config = dict(
    model='encoder-decoder audio transcriber',
    dataset='short read English sentences (LibriTTS-R)',
    train_examples=26041,
    gain_aug_db=6,
    time_shift_ms=100,
    n_mels=64,
    hop_length=160,
    input='log_mel',
    spec_augment=True,
    win_length=400,
    tokenizer='char',
    vocab_size=32,
    encoder_arch='tdnn',
    encoder_norm='batchnorm',
    encoder_activation='gelu',
    encoder_depths=[12],
    encoder_kernel_size=3,
    encoder_stem='single',
    encoder_widths=[320],
    fusion='cross_attention',
    decoder_width=192,
    decoder_layers=10,
    decoder_norm='layernorm',
    decoder_norm_position='pre',
    decoder_activation='swiglu',
    decoder_mlp_ratio=4,
    decoder_head_dim=64,
    decoder_fused_qkv=True,
    decoder_bias='qkv',
    decoder_qk_norm=False,
    decoder_parallel_block=True,
    decoder_dropout=0.1,
    decoder_inner_norm=False,
    decoder_positions='rope',
    decoder_cross_attention_every=2,
    decoder_tie_embeddings=False,
    init='kaiming_normal',
    residual_init='none',
    optimizer='adamw',
    learning_rate=0.0017,
    beta1=0.9,
    beta2=0.999,
    eps=1e-08,
    max_grad_norm=5.0,
    max_steps=25100,
    batch_size=128,
    epochs=123.4,
    lr_schedule='linear',
    final_lr_fraction=0.05,
    warmup_steps=500,
    weight_decay=0.05,
)
Rows from block 3 of the audio encoder of a small encoder-decoder audio transcriber, named by matrix and row number. Each number is 128 + 32 x the weight over its row's rms, rounded and kept within 0 to 255. All counts start at 0. Numbers have three digits each.
After each channel's rows are labels from the 100 clips, of 14976, where the channel reaches its highest value: "responds to" is what is common among them. Only what is clearly more common there than usual is listed. The data: short read English sentences (LibriTTS-R). In brackets: how many of the 100, against the usual share in percent.
# conv: pointwise conv (encoder.blocks.3.conv.weight, 320x320x1), inputs 160-319

conv.217:123138144168123088178107142095132122079091086078069116185126149159138149131151125153121119147143116128113058124150116157141114133141129164139167114130163129135143150080072144086152096123105159094097155098105070161137132105140109088158053109114167124168180130146112088105120165127150133159135141150129149107069104112132125150041212090136142097178077133085111104158098128099135126067131141146110192112134129139132087118103067182145169119124183174117109110115130122117122109049112111
responds to: text has "not" (25 vs 6.2)

conv.283:125073159168181106155128171128158147161052160132104112085172088152115159185148099102155154113124163175119061128129141149112147132096112139077068126110131060138060061131077093164111121114149072100077140145172135088126107137145145129144151161098097129149148137119121153135123119098121121083178139090123090156157097117136173125128090068102152180100132081127066149141162173150086138107117176094147139117156107164082061065170140100162077146157133170124076145153168121199118106152094115
responds to: the word "you" (63 vs 15.2)

conv.309:115174156099162156093089123128210072099138158168142108140128103133125095155129138138104087112127143082116135140098155104114141159106132121095128148125155133121089212149148060086152206123153149095139144083070159114099134140127135096130117115165154134129088155071118092089141116133152114138046085156145155126100165216093145104125132117120147141043153113177129097146140147170181125084140073156126156092129152092096168191157164089122142208150077173149115190029150125100093158102103164
responds to: the word "with" (26 vs 3.3)

conv.218:158125171176139052098147176114103108085126120118128097134096098072160111111123032178189107175126148124140099055175120156113135095076120195084116146149140116132138046085143139139111066096149092113154119141134056156161128113126086113133132146128130117121128060165123155121158101087152085137171119040148148086083089084095152149107124172139119100125094124184139163142108114131107133096129132135116157126126159134153138135228189111151140108132060107135157097087164091103149104120152148
responds to: the word "a" (32 vs 12)

conv.6:119145140097167127057147148149115139175112126130090146183114103070154161158112078138139133140106084106102192110124115074054121112122102153101113174106112162087099139092102157105088172152075127134090117109193063119133127156145188108059167106128143086136118162151168161142166059142092099090130148138127163113131103142149114099147132188078150086101123119143099090096140108137161110097085131162128113122118136106144097124138070105127114161095079140109050140099167123094121084071150088
responds to: the word "we" (34 vs 3.3)

conv.219:162133084167109112085105138126072062128098147117106154125106084107148128097140151132155184162155101130088164143119092128163127148135124161120134055121105119088156123081087102167141144138121089141103080094159151107126064117089097150117073157156156146163164149101134102116103095159082137135154120162089096142155072089125089151137148090067100153119137113109108149093109142146112160114094185203104127114127124116144192130214133112107131047066151152146174051165151112144145150097159069
responds to: the word "to" (36 vs 14.4)

conv.80:133096108117124135105138123135153103094115132125133114163107117108124161134044115148080111108123137147134149143120187158108113150090136138116144144161162166100093153140073161158147109088069152194092106109115139115092158152195168028136143113129128117107122070138127161094180140125115141116063118203127131210134137110131124090195100119101113109123163178118150087138178127081136109111094042146120151081156141126084102134125122159093139185101145084098149164091146091091174105155083100
responds to: the word "was" (43 vs 9.7)

conv.286:166106128147155182166104171137113069107146161194157157074149193094137127149119106108117117134160145148123123101110101151120141157095087101057137111101131105104099113085116167107085110150136101077050167132123113125081103119136094126109162148132047168090069095129108165117150143148184104042158091126117119163165135167106155108123099126135101146130121089127132158111086191091081132100119089090067156132130122117155124173109150155167120143093149102124147119168156142170206130202086165
responds to: the word "not" (34 vs 6.1)

conv.90:154112169141117143165148109125175115092114045087140138153174123131143135079135160068122091138166106135123131129150089126183083109123110152090099104081153124106112127079091151071145166121139092109128130108093103090101174161107238113116150092169107147171144119170068082108089104038159146126110090140107116145073124121103121117139146118072079126163161129097150108162150165064123092107092121132171076165078152121131089143111122144120151165129107131119120121089165144098116173120116136
responds to: voice: male (75 vs 46.2)

conv.31:135100120133140166107170142116090142141102114156128080130147137126164175130135123130106141105093147085202150169111149135092088092129172162134141148141127126130179160158163136099129165140129143155071134174107130107125122139174112158112112158166130114065124182110067161196169145116172104124128127086085139150087108184121128161101076102120160148113093134128089169102073182140161140073207158113093107088086174157094081097109072075053107156090075141128124155122103154147113113133093150
responds to: the word "be" (30 vs 4.6)

conv.311:167121117048104173137084127089169081128125169091169134147157151116145146096135114118073098142113153136077122153138148101045064096068048149124117126130145196123064158180103095176128147096178145122094043065158156146112115091069127082110148158106118173109179117095120079180176136127162173077124156165115144059148153112037127172102152170173155058146177139127146121211122134099124109144130117122124099119140161146148096148142129060133111131150186095146108124159109123112115105158169147
responds to: voice: female (95 vs 53.8)

conv.135:116127165114132099146153168121080157091144185103124097113082095093177107115067102180097080124108171134139113123112205168104155135104134140169121104085120101137108121152099142168120119048137042123167130127109126076136123100191162162166123170122096067112092096152101143113150111141081121148070131160162054104116067107158141073061171045176207094124144092128053132123098148136095172180141130154182137146139180099086150121158139121092121109084134177095078133095122163074133064110110118
responds to: the word "was" (27 vs 9.7)

conv.180:101097081156108152141046087134146110073144116105125170093048151120139165110136147166111121095163122120167122074144154072091115199143114095188132096102142153149122126127204087122080123143078129053134153086136141129183129090136132108146079094115126114145147191133167137137109149120154102150173081124103115143129144203130133078102137140143129090125167145116075135123080105099147121136140139122115123124129196131111141203118141106110149109137148073132106140140202101166143123134048119
responds to: the word "about" (34 vs 1.7)

conv.276:095117114088153170179093164150171162113101111144120091118196091097142132085152117108110131131132105112166146158122144129084168163108145135059132106146175139109166095123123122116163112104138107109085077170147128166174098102172116121124108195092161131130103111167047156083130154118127129071142138080106135137118118141104110129162084131108107162098149140128137134006127196053135126123126124086124183128170142128079057069172147073194096125144145066102091148093126115168146046172190154
responds to: the word "the" (73 vs 24.7)

conv.245:086114092052094131166082155134138124093116109142125146130095097108132145193109088136149160192146099080128155084096140138153154115162087154091078112085147102175134074103162184131144139149092183078133110154125084104139062100129154102124146171035147163176071110142114105076110113123168098103139115098154109088127119115095126114181068209086101157122128092063141139082150112109120094130117158133134142110123095116118127151124194122196114133123120078115097122186132102111082099145165150
responds to: the word "the" (55 vs 24.7); the word "in" (25 vs 6.8)

conv.34:142077081088126129150113199113097143120107152170135091172127152047136150119163101115159089166174179107117175176139146085117119125109162155105132153068106150097116133123123156127168135112157129074103064134102063123125115098116091168117173121126150158109077163136092131196098150100082129156197162107144093101103144083172106092191108110113103141080138087124192090101147140069119158098103141128183169106143103177077111146140130142192117105106099148124153172101163109177135158105170170
responds to: the word "about" (29 vs 1.7)

conv.254:114126127132136131098120155142116144193123067109061121181153140104135151177123174141077127145133064120151133153164184083140067094121155153103153162107109124076143148115067114095128221106111126111136111134127037091117102119139174061116133168107135099138149098137106126087187117101128097075120134139133108124178129087037173077158053126080146121133104154089177155147187091143124094104120089115130077094093098148130145142159124133097176167133132118136130124092148115101116116132148171
responds to: the word "was" (27 vs 9.7)

conv.98:140143167163097122153115150157104184134224170102156161105110132148154139056188095145131063138131168149110192182102129125143120102087133154155112136139036091096095122098095151113209130178107117124091060058164132116135194131132064121131116181079110133118104122134067156106172167058120131131122141118132065186077149131057108080073096173153127174141076130127136127095114145122159139094157095148162079123159131160060096110111136109168130089101165121081128108109067166138101108098143151
responds to: voice: male (81 vs 46.2)

conv.313:144122201117098110165087132171176220133099114120151127133140094128126192163161164107129173067133138140097177096190120187098137150111175094148127159120164124125140153129129157114081118132021099132106108114172163076124102115103107152151127149128087107133117190131089106175141080050105125102167116115116085128166057190080114106151104079134162171114121132114075062165135122100158155135086121118158119165107135111078128075147175094139116182176077148125068135056107115166114103140138146
responds to: voice: male (72 vs 46.2)

conv.26:115168058098057178120123099082140167125065153142156101132137136116124122131130081182115132135159120179113131184159210096028126126163125132104130095088114169107102138152080099152124075107173157138152064146142148182080115188149122168177162135112071119137157132133122128148153117123118114111128177158144097120130120098119137131121115094151198096111171057132132120150058127111167153106120090055094172095122117132105150189056179130132115143158135151111145172121088102144061154193182109
responds to: the word "was" (33 vs 9.7)

conv.78:124069103086121088108075078029121149093180189151171158092148143202063130139135178121111119092159120085176176125120109152148107127054130067124108148118136098146122113161137102081152065105094151166113112124114174075091121135094106173097063153151102111079123122124087131154127129100199148137053197103165125172102145114120138168118103151123066122131105140144111103195150092129113136095157108106142127133130092142121103070120134165128102106113120155092176123137132109131133158083094085
responds to: the word "to" (33 vs 14.4)

conv.1:111093069054143126137163110139168097148139162141069119128093127134091043119112082132090161174150080138085157107128122107129158134103151121151114175159165089099133111108119142145094127153184106118096093069133151151105154145152168113100169137126158144112139077114092121187109138110206191165142188103092133160063153123077145134161137130129121066142142083163098206138158161140129136100088113089064181141113126114119100156151148140112106139156075131159114121139134127152115131168092153
responds to: the word "was" (49 vs 9.7)

conv.30:132125147133118122108174116192098192147018082091122191141087118077163097110124115135122065159080106160141112100129129122099059116119141124122113119127114134096144081067173144144137149127143102056107084133109103136123103112109133090165095153125114142141110127150143107108171149094152121109177113106090085162154105141123091124104116127107131076088103120038116146109125119109088131166123116163081135128142196129128122096164114147182110120107141078146094118125099141103110101152129155
responds to: the word "of" (27 vs 9.9)

conv.281:124139111120141121081134132064144126202088097126156155101140154117120128077109118149138131128090104172109086127118144131106087122148141114114148118111142082099096109143148097088101150163096130103079112090121069125079115067144092116100040112138147116112157197090135121144078121171098205135121118100091032066123063112111147106167105159127108119104119080126103190160141131155114115153197145090102146168064126157101104177075072117169085127131119160168142118138159124169153054138140121
responds to: the word "not" (27 vs 6.1)

conv.232:087106054108111130114095196074131120090105102059095160128119135150102121118123149150159135115191128093088137137124066173150113089146130125103125133158132095190136063086162120103161083091113142142133133125092110127157092124123099184152079172101174159120168161105097109049069150143100115079166142110162153191098077135103131124149178140098172157115137097105166114106122182120119147202123179141115146215115093087149096061167129128148122079137136106138142129168078149170137115121178060
responds to: the word "the" (52 vs 24.7)

conv.191:118129125104101093137201108124128092093130106138124086146142131161078131075064125122173131136078105115143129088121127136091112123185110189105138067137109089088177132126133116088115133090137153124109145092058160176129119102179119154133095089045149089092133129148124107130159167095140145158071097085111109115093143139123157088133131118080103093171162137147054143067115125134141120136156070140113160076172132147106147113151092145085137113143128133182182119103116133129101123127105143
responds to: the word "was" (34 vs 9.7)

conv.266:095122082143152115163130150124150161133126123153104113068144161127129163109126149069122144116122146095161161097108147134097157172099157163114125149188098090113150091176138196167123118109107161185136162122131158127130129144060132168105098175089105090116139159083084093211139091136058120109135091159134135172122132061067076152151090170125138123087128162112082112104109099146085113120159133146102111158157056159101140143143148179059079124092097060134205122130114116123114151160132081
responds to: the word "you" (54 vs 15.2)

conv.188:120164149135155125104140119098104131138099191102122098142114103137185125087084093138118070138157142146118169107136114178134097105140155067134142144117145110132215088125147145090132134129119149099097097112135058129120045133092044203070094158110161112124118120132100124090094114114111118130162083137109094151073121176112156104118121110104094135095009135057084125129125134099121107091142122125106115159069141143086119117175131146192137088115153113162138031145102119141194132170168136
responds to: the word "the" (53 vs 24.7)

conv.226:157196208101126115099127143163147114128097081067210100109115163083080091085171153144081101117136132121144104140107072145120118140137098044150112115148096113097145163171157160149134125105136076130094083086137144116107096080154087127115165182096127092125052130112119140112167125145101112098141093115131110072152082127121113165122164141094133118126118063072107114145137117114092086146112153145170109110074113123157134100129140064049128145101133205141176149124116080122180197086135098
responds to: voice: female (95 vs 53.8)

conv.248:169036122129207130187166142108157120091126116158112099172140142086101105105132093116107089134147126113155131180128130143107089107090168146097185101084111127113107156065092078152115115128124126135175134092104108101097136113134219127083137092159140115101160153134177168160184125110132132168125137086122113093127100119166109078136136132143119130140180160120124166095142137148161136106151153103163206103129142194124071113165096088090147168034092148110158192111156155118156047086101178
responds to: voice: male (98 vs 46.2)

conv.36:115210131124170219124157107092126156135141106190136057047065110168139093103091158077134094141111126122162156125107172109141154161135117115155103158126168130124143093190124144128156170143153113092145161120107122119150130127110118116131083067121113044121155128097093150170120158152095131097114092050143126122108107167142126138129126151123151105170159158096101116068162122102154120098120111112121153117125120135095069137085140088136084102136108171073170142085155163137158001153114100
responds to: the word "to" (33 vs 14.4)

conv.119:163079192174143045210100148143147097099124146133119091088082136120113098123185176103151140155125115126071088102067079105158162180088129134099115150094086068109107119126111127161113028132152120137145106097101168111205136128115113122130151130140108134098109097176065118130178136107150177128138152098172124160100136101111021123090150139127061150112131112131164144090113073189075140127179167124086146140160137079121116136159123142147123153067064132145165126108173170178182169135120158
responds to: voice: male (86 vs 46.2)

conv.99:134175100132157144159105142113139083132143136153120100115117133154108149075120158115115145180115142128130136104062146112175113091114128096159128103123145086162159093052074119151113146148121057112121101169159160087123104128122143054120112177168141046180091111091136171119138127086160175062144145147059102143122135140148143119143084099120107107067140127078096151153132125139144133094108129119121172086134101152145125148092097185122104119105115161112170137134113072141162118136105137
responds to: the word "i" (69 vs 17.8)

conv.222:096158120138171115141129115161134153162130145141124107112171115116201144110204125141114141076127122062124095129132160142196131122101225117116090164103165152061129136145109092141199116163077152132133123121159170118166105096163113111080043113079175143128125113141088203118175066132131133127192116157144113059134160131142171177123176114099119175107165126101125157157092126111123126107090159068161110182157126125102065136196148128109159129102148188150138133136185115158159123192127105
responds to: the word "to" (35 vs 14.4)