{"model": "encoder-decoder audio transcriber", "dataset": "short read English sentences (LibriTTS-R)", "train_examples": 26041, "gain_aug_db": 6, "time_shift_ms": 100, "n_mels": 64, "hop_length": 160, "input": "log_mel", "spec_augment": true, "win_length": 400, "tokenizer": "char", "vocab_size": 32, "encoder_arch": "tdnn", "encoder_norm": "batchnorm", "encoder_activation": "gelu", "encoder_depths": [12], "encoder_kernel_size": 3, "encoder_stem": "single", "encoder_widths": [320], "fusion": "cross_attention", "decoder_width": 192, "decoder_layers": 10, "decoder_norm": "layernorm", "decoder_norm_position": "pre", "decoder_activation": "swiglu", "decoder_mlp_ratio": 4, "decoder_head_dim": 64, "decoder_fused_qkv": true, "decoder_bias": "qkv", "decoder_qk_norm": false, "decoder_parallel_block": true, "decoder_dropout": 0.1, "decoder_inner_norm": false, "decoder_positions": "rope", "decoder_cross_attention_every": 2, "decoder_tie_embeddings": false, "init": "kaiming_normal", "residual_init": "none", "optimizer": "adamw", "lr": 0.0017, "beta1": 0.9, "beta2": 0.999, "eps": 1e-08, "grad_clip": 5.0, "steps": 25100, "batch_size": 128, "epochs": 123.4, "lr_schedule": "linear", "final_lr_fraction": 0.05, "warmup_steps": 500, "weight_decay": 0.05}
Rows from block 5 of the text decoder, named by matrix and row number. Rows with one number belong to one attention dimension. Each number is 50 + 15 x the weight over its row's rms, rounded and kept within 0 to 99. All counts start at 0.
# q: attention query, key and value (stacked) (decoder.blocks.5.attn.qkv.weight, 576x192, the q third), inputs 0-95
# k: attention query, key and value (stacked) (decoder.blocks.5.attn.qkv.weight, 576x192, the k third), inputs 0-95
q.30:64 65 80 52 66 56 51 59 69 62 44 51 63 25 34 23 65 54 69 66 49 60 65 61 29 39 53 58 36 65 35 62 56 67 40 52 52 60 26 65 66 34 51 58 52 54 15 73 51 28 35 38 57 44 54 51 36 31 52 23 52 45 69 72 44 55 42 37 50 38 64 26 53 49 50 51 51 40 52 62 39 81 63 46 47 48 33 41 54 32 23 38 47 54 33 45
k.30:56 84 52 39 69 43 30 52 28 88 51 57 51 65 32 68 58 56 51 51 44 54 63 50 45 63 82 34 70 17 42 51 79 50 72 61 38 36 62 70 23 72 21 43 60 50 22 72 45 55 37 33 63 59 47 65 45 40 58 53 42 64 50 45 51 29 43 66 44 64 60 41 40 92 58 55 43 54 44 44 74 50 50 73 71 39 53 47 32 51 46 40 45 46 46 49
q.31:68 22 71 60 45 42 35 40 49 62 39 57 74 72 91 35 32 55 54 67 50 47 49 45 68 23 66 52 45 21 49 49 50 54 50 46 49 38 49 44 62 73 61 25 24 53 51 51 53 51 19 29 32 40 51 66 54 40 32 61 34 42 67 27 57 61 39 41 36 55 41 32 67 46 45 38 62 50 24 65 29 59 51 11 59 46 34 74 25 81 32 28 47 59 26 54
k.31:41 34 42 48 52 35 77 57 37 47 59 18 69 38 62 37 70 39 25 28 33 33 56 31 61 29 49 45 47 43 61 68 74 48 71 04 09 34 57 67 53 52 68 80 58 43 60 38 41 73 42 50 49 38 52 42 38 35 50 68 47 74 40 43 40 39 53 52 29 34 82 53 46 95 32 13 44 52 47 53 50 43 43 37 64 69 48 48 43 55 62 37 11 38 65 83
q.32:61 35 50 69 46 40 54 38 53 72 16 56 59 81 59 53 52 53 55 46 53 30 45 32 38 53 39 57 28 54 66 42 45 40 47 51 59 30 70 36 51 53 66 52 59 63 57 49 38 37 28 66 71 40 57 60 36 63 54 30 39 28 53 64 49 80 51 59 38 51 56 59 24 49 72 65 41 38 00 81 30 54 46 29 66 64 44 24 75 61 57 47 73 42 44 48
k.32:43 65 44 49 52 52 41 53 49 02 75 23 22 48 62 60 25 55 69 52 49 53 21 69 40 31 60 53 44 44 65 64 82 36 57 18 63 67 60 57 68 65 22 55 53 47 51 33 57 61 87 44 41 57 39 47 60 45 39 61 35 50 40 38 31 38 74 35 47 67 44 27 55 62 42 41 32 59 67 63 72 31 72 50 48 51 40 61 30 54 37 43 37 40 56 86
q.33:50 67 38 46 53 35 69 33 54 45 58 41 35 38 38 53 61 38 43 61 45 56 45 85 50 51 55 38 06 65 63 45 71 60 53 41 43 59 36 43 49 76 43 43 40 67 44 47 53 47 36 49 76 86 07 45 50 68 48 42 59 52 87 61 30 51 37 55 57 50 62 52 56 43 61 37 40 34 46 48 51 37 59 38 17 81 65 58 26 44 47 82 33 17 49 39
k.33:28 50 71 41 54 49 58 55 35 26 56 68 49 49 27 32 55 57 39 33 68 30 35 67 60 71 43 86 51 53 49 49 44 61 37 59 50 63 39 47 37 52 81 31 32 29 54 76 55 44 75 56 64 60 65 73 77 53 36 52 66 41 60 32 45 42 70 54 18 50 54 68 31 47 36 49 63 56 46 55 50 37 73 77 52 35 51 43 70 63 40 52 32 42 65 31
q.34:55 71 59 51 34 68 34 33 49 69 36 75 67 50 53 55 15 59 53 43 17 67 36 49 44 48 40 37 59 52 63 68 50 39 43 61 56 68 47 63 64 48 17 31 79 52 46 70 56 26 37 34 63 37 52 36 47 56 46 53 52 37 59 42 58 65 37 42 49 55 37 38 36 71 61 73 43 43 59 51 53 46 51 59 30 77 31 56 54 52 66 54 44 64 30 75
k.34:45 40 64 54 45 41 37 54 51 49 79 75 43 47 40 31 42 62 65 46 49 43 56 36 34 43 40 67 68 29 47 33 38 71 47 58 53 54 57 52 43 26 52 55 52 29 78 55 63 61 62 57 64 33 74 39 67 59 59 63 42 49 19 70 45 61 44 36 41 68 80 52 59 23 40 62 62 26 43 61 61 39 41 78 65 53 60 45 69 46 28 32 45 57 62 50
q.35:52 40 53 43 75 72 44 41 25 42 77 39 49 63 57 55 74 21 35 60 57 69 46 63 55 76 65 58 58 44 80 60 41 48 21 76 29 48 62 46 26 61 53 45 59 50 64 76 49 40 46 46 46 47 41 65 52 50 74 40 37 55 54 59 43 67 68 56 51 60 17 27 78 59 28 58 35 73 64 31 37 52 44 54 43 74 49 41 63 53 35 79 75 51 32 60
k.35:46 45 67 58 53 41 54 53 68 52 55 60 23 25 35 53 50 14 40 61 50 70 36 56 56 11 45 51 30 34 51 42 50 99 66 64 55 63 62 62 53 46 43 54 47 49 47 26 34 54 49 56 25 66 27 94 53 30 78 56 57 45 51 49 32 39 64 42 30 50 46 34 43 52 44 43 43 66 60 51 56 69 34 43 56 51 55 47 51 59 73 44 32 33 76 52
q.36:44 64 79 24 45 75 42 36 61 52 55 56 55 80 45 45 39 71 67 54 37 80 43 45 75 44 51 76 51 47 58 42 58 25 27 56 17 69 36 47 57 51 33 49 65 50 57 52 66 49 47 43 47 45 55 67 62 45 54 30 58 42 37 73 56 67 35 46 79 58 41 66 54 39 72 48 53 42 35 55 43 50 32 71 42 65 57 46 73 70 60 54 18 45 42 64
k.36:41 46 66 49 58 39 49 46 80 37 41 62 45 52 55 50 41 50 49 41 42 55 30 55 61 36 40 46 62 51 60 44 71 42 71 29 62 64 50 29 42 21 47 31 64 46 49 47 44 33 37 28 50 71 35 58 52 46 70 58 29 37 23 58 57 58 46 65 36 58 71 56 38 44 59 40 58 24 51 64 53 54 36 61 64 63 60 43 56 53 40 12 68 55 39 65
q.37:71 32 59 35 55 25 52 71 60 32 05 61 39 63 54 52 42 35 76 35 64 37 51 46 49 46 48 37 60 20 40 57 37 68 55 58 52 17 40 55 43 55 40 61 72 72 48 20 51 64 56 52 54 32 30 43 64 62 74 51 93 46 50 30 97 29 48 28 49 61 52 64 44 29 61 38 55 42 38 28 55 25 34 49 49 35 45 36 46 81 45 67 60 53 29 49
k.37:70 44 52 52 36 48 85 50 46 56 83 27 74 33 30 39 61 51 54 51 52 22 47 43 25 46 51 47 40 50 53 36 32 55 66 55 29 52 66 44 81 54 40 41 33 44 54 41 55 57 61 58 24 35 36 77 68 63 62 50 32 47 72 50 45 22 55 46 58 49 41 55 46 46 79 47 47 32 72 69 44 66 16 60 48 64 57 61 48 39 69 35 46 26 66 46
q.38:42 47 45 33 57 62 34 53 58 32 66 62 47 43 76 36 60 77 36 75 52 64 58 63 54 29 63 40 43 52 58 30 40 24 73 59 50 27 70 50 53 38 31 52 71 39 45 62 67 43 50 44 64 71 43 60 47 52 43 45 32 60 11 52 31 37 51 61 63 62 43 26 38 40 33 63 48 76 61 62 46 34 42 81 39 76 66 57 62 25 38 56 31 63 61 73
k.38:42 67 50 60 44 33 52 27 29 57 00 50 73 46 52 61 54 47 46 19 74 52 46 47 72 66 55 52 41 32 30 41 70 44 57 57 60 36 42 54 67 48 48 66 32 71 70 63 50 51 42 43 70 10 62 07 69 58 55 76 60 36 73 24 80 46 36 46 62 27 53 60 53 81 50 32 51 47 42 46 47 62 72 45 27 55 42 41 72 70 62 47 65 56 41 22
q.39:49 37 67 50 58 40 57 63 34 61 52 33 44 62 43 57 79 53 43 50 33 80 69 49 77 47 22 26 48 59 36 47 31 52 25 37 44 76 55 52 46 47 47 70 42 53 36 56 27 48 78 43 47 20 56 38 55 52 49 12 74 83 37 52 40 51 40 65 47 66 24 58 49 71 24 47 40 64 65 53 37 32 41 59 30 26 45 46 65 59 68 45 53 77 18 71
k.39:41 51 41 69 73 37 49 61 55 50 34 57 57 53 43 33 57 52 36 40 71 35 53 68 34 35 59 86 88 71 43 60 42 15 34 65 35 33 26 49 71 55 50 43 73 63 58 68 66 39 27 67 56 71 34 76 67 68 50 33 74 56 71 29 57 27 58 42 57 54 47 37 46 38 25 53 54 69 48 58 41 67 70 30 35 34 38 72 24 28 25 72 60 59 54 52
q.40:46 43 71 47 52 59 84 67 38 20 56 64 62 31 43 65 66 22 48 39 78 61 59 47 64 70 62 72 30 43 53 38 44 54 45 51 19 49 46 38 56 45 70 37 51 52 28 25 52 58 65 49 42 69 30 59 47 63 86 40 45 50 35 46 64 49 46 69 44 54 45 55 53 53 42 33 16 33 80 39 46 44 43 56 44 39 41 61 49 56 59 62 66 36 70 30
k.40:58 36 55 56 56 67 27 48 44 42 50 73 48 70 75 52 25 66 63 49 50 35 34 48 47 70 47 41 46 77 54 68 49 51 41 78 61 48 45 66 75 50 65 22 32 74 82 41 41 53 66 40 49 29 71 26 44 13 37 63 47 39 40 42 27 21 53 57 26 27 29 51 72 61 56 59 78 49 44 60 64 43 63 64 46 54 67 50 58 34 71 25 33 55 41 81
q.41:66 46 83 86 83 49 40 38 50 68 56 87 72 38 33 69 49 56 43 36 63 91 71 47 63 67 80 49 30 57 47 20 47 41 47 62 51 40 33 33 44 46 64 35 65 37 38 50 60 67 41 34 36 44 44 64 57 39 32 59 55 52 25 37 62 75 33 55 27 47 47 74 72 36 54 66 40 47 28 40 46 35 47 51 44 51 50 38 37 56 47 62 45 75 44 54
k.41:50 37 46 41 58 50 62 34 65 52 51 36 59 54 26 53 47 36 27 63 45 39 44 37 41 43 65 43 64 32 37 43 57 47 41 70 59 61 68 48 73 54 74 37 53 69 53 52 22 54 47 54 57 44 36 32 25 52 47 14 54 56 34 69 42 50 36 60 83 41 39 20 43 56 57 71 27 75 61 33 50 45 48 36 53 60 43 59 27 28 74 61 46 32 46 46
q.42:61 70 47 81 36 52 43 63 53 30 72 15 68 56 48 40 39 40 63 58 52 33 57 64 30 56 69 50 26 43 76 74 51 33 36 38 55 53 70 65 28 41 53 49 33 46 59 87 43 60 35 88 56 68 41 42 69 52 68 46 32 40 44 59 35 64 20 56 18 72 53 45 36 45 50 40 57 54 42 61 64 79 36 39 28 59 73 60 47 37 44 53 68 30 56 73
k.42:38 56 52 53 38 65 29 47 52 46 40 34 43 47 61 39 61 69 44 28 47 60 41 67 87 62 19 25 60 59 35 65 67 52 65 51 16 49 47 69 36 45 46 50 57 64 56 72 88 41 38 39 45 28 56 66 46 81 51 70 50 47 43 39 55 52 50 46 57 43 59 74 52 32 55 25 73 34 55 32 37 49 69 54 26 67 27 37 64 64 51 18 20 73 49 55
q.43:84 48 56 48 78 32 42 41 50 70 14 70 39 82 51 64 36 44 42 38 46 42 85 56 49 43 87 46 55 34 37 49 39 47 78 51 43 62 54 35 49 65 52 46 34 56 32 63 37 23 00 44 28 49 33 43 67 73 62 43 66 63 51 38 64 65 42 35 64 44 46 48 48 54 53 58 55 50 67 39 34 32 50 40 67 45 53 61 23 45 70 52 61 52 35 30
k.43:30 32 42 33 56 53 78 67 49 44 66 59 49 69 83 50 64 40 63 66 43 62 49 40 27 22 58 52 51 61 41 63 11 74 43 43 43 66 68 26 50 67 58 50 48 43 57 76 34 48 60 33 54 75 44 66 61 42 43 58 56 61 22 91 36 62 50 58 45 41 62 50 64 55 35 36 28 47 48 56 59 61 47 52 49 47 41 53 51 28 36 25 37 50 59 74
q.44:47 53 77 35 73 58 33 30 60 29 60 58 58 58 47 75 35 48 55 41 42 46 66 29 61 28 82 47 56 57 63 32 54 46 46 37 47 50 47 68 61 60 41 42 41 73 48 55 51 43 77 34 51 53 63 57 69 58 66 42 42 52 47 54 24 46 50 36 43 86 57 42 81 50 57 72 54 60 25 48 30 42 52 74 43 41 36 36 44 55 44 71 52 61 53 48
k.44:61 66 47 32 21 49 27 49 72 52 48 63 73 51 53 53 46 48 41 41 26 47 56 34 45 28 53 73 47 40 60 70 59 59 40 41 57 49 26 25 41 42 44 53 64 77 57 82 44 31 30 08 64 45 44 54 55 44 39 50 48 33 55 64 57 65 72 25 43 24 76 54 50 62 60 59 35 22 56 35 58 54 50 40 52 46 54 51 62 35 45 41 47 31 48 57
q.45:45 67 46 30 67 72 57 63 48 60 47 87 72 59 41 49 49 46 62 58 63 54 32 29 57 52 53 57 69 71 59 59 19 48 37 52 43 54 45 38 58 23 36 44 53 33 41 60 61 54 46 61 34 34 31 55 41 39 53 28 33 78 69 45 64 69 76 50 49 47 66 69 63 48 46 54 52 35 38 37 24 41 38 82 40 67 57 73 65 61 36 32 63 63 62 43
k.45:34 85 46 55 41 17 58 31 57 49 54 43 27 92 27 53 34 70 49 48 55 39 64 49 41 54 53 33 51 53 56 72 56 23 65 37 25 62 63 32 22 54 61 52 30 49 60 72 36 52 51 65 64 64 64 81 48 32 58 66 51 26 68 14 80 58 37 54 55 45 54 40 33 40 11 53 42 74 43 56 60 60 68 65 53 64 43 51 74 43 60 46 64 24 56 41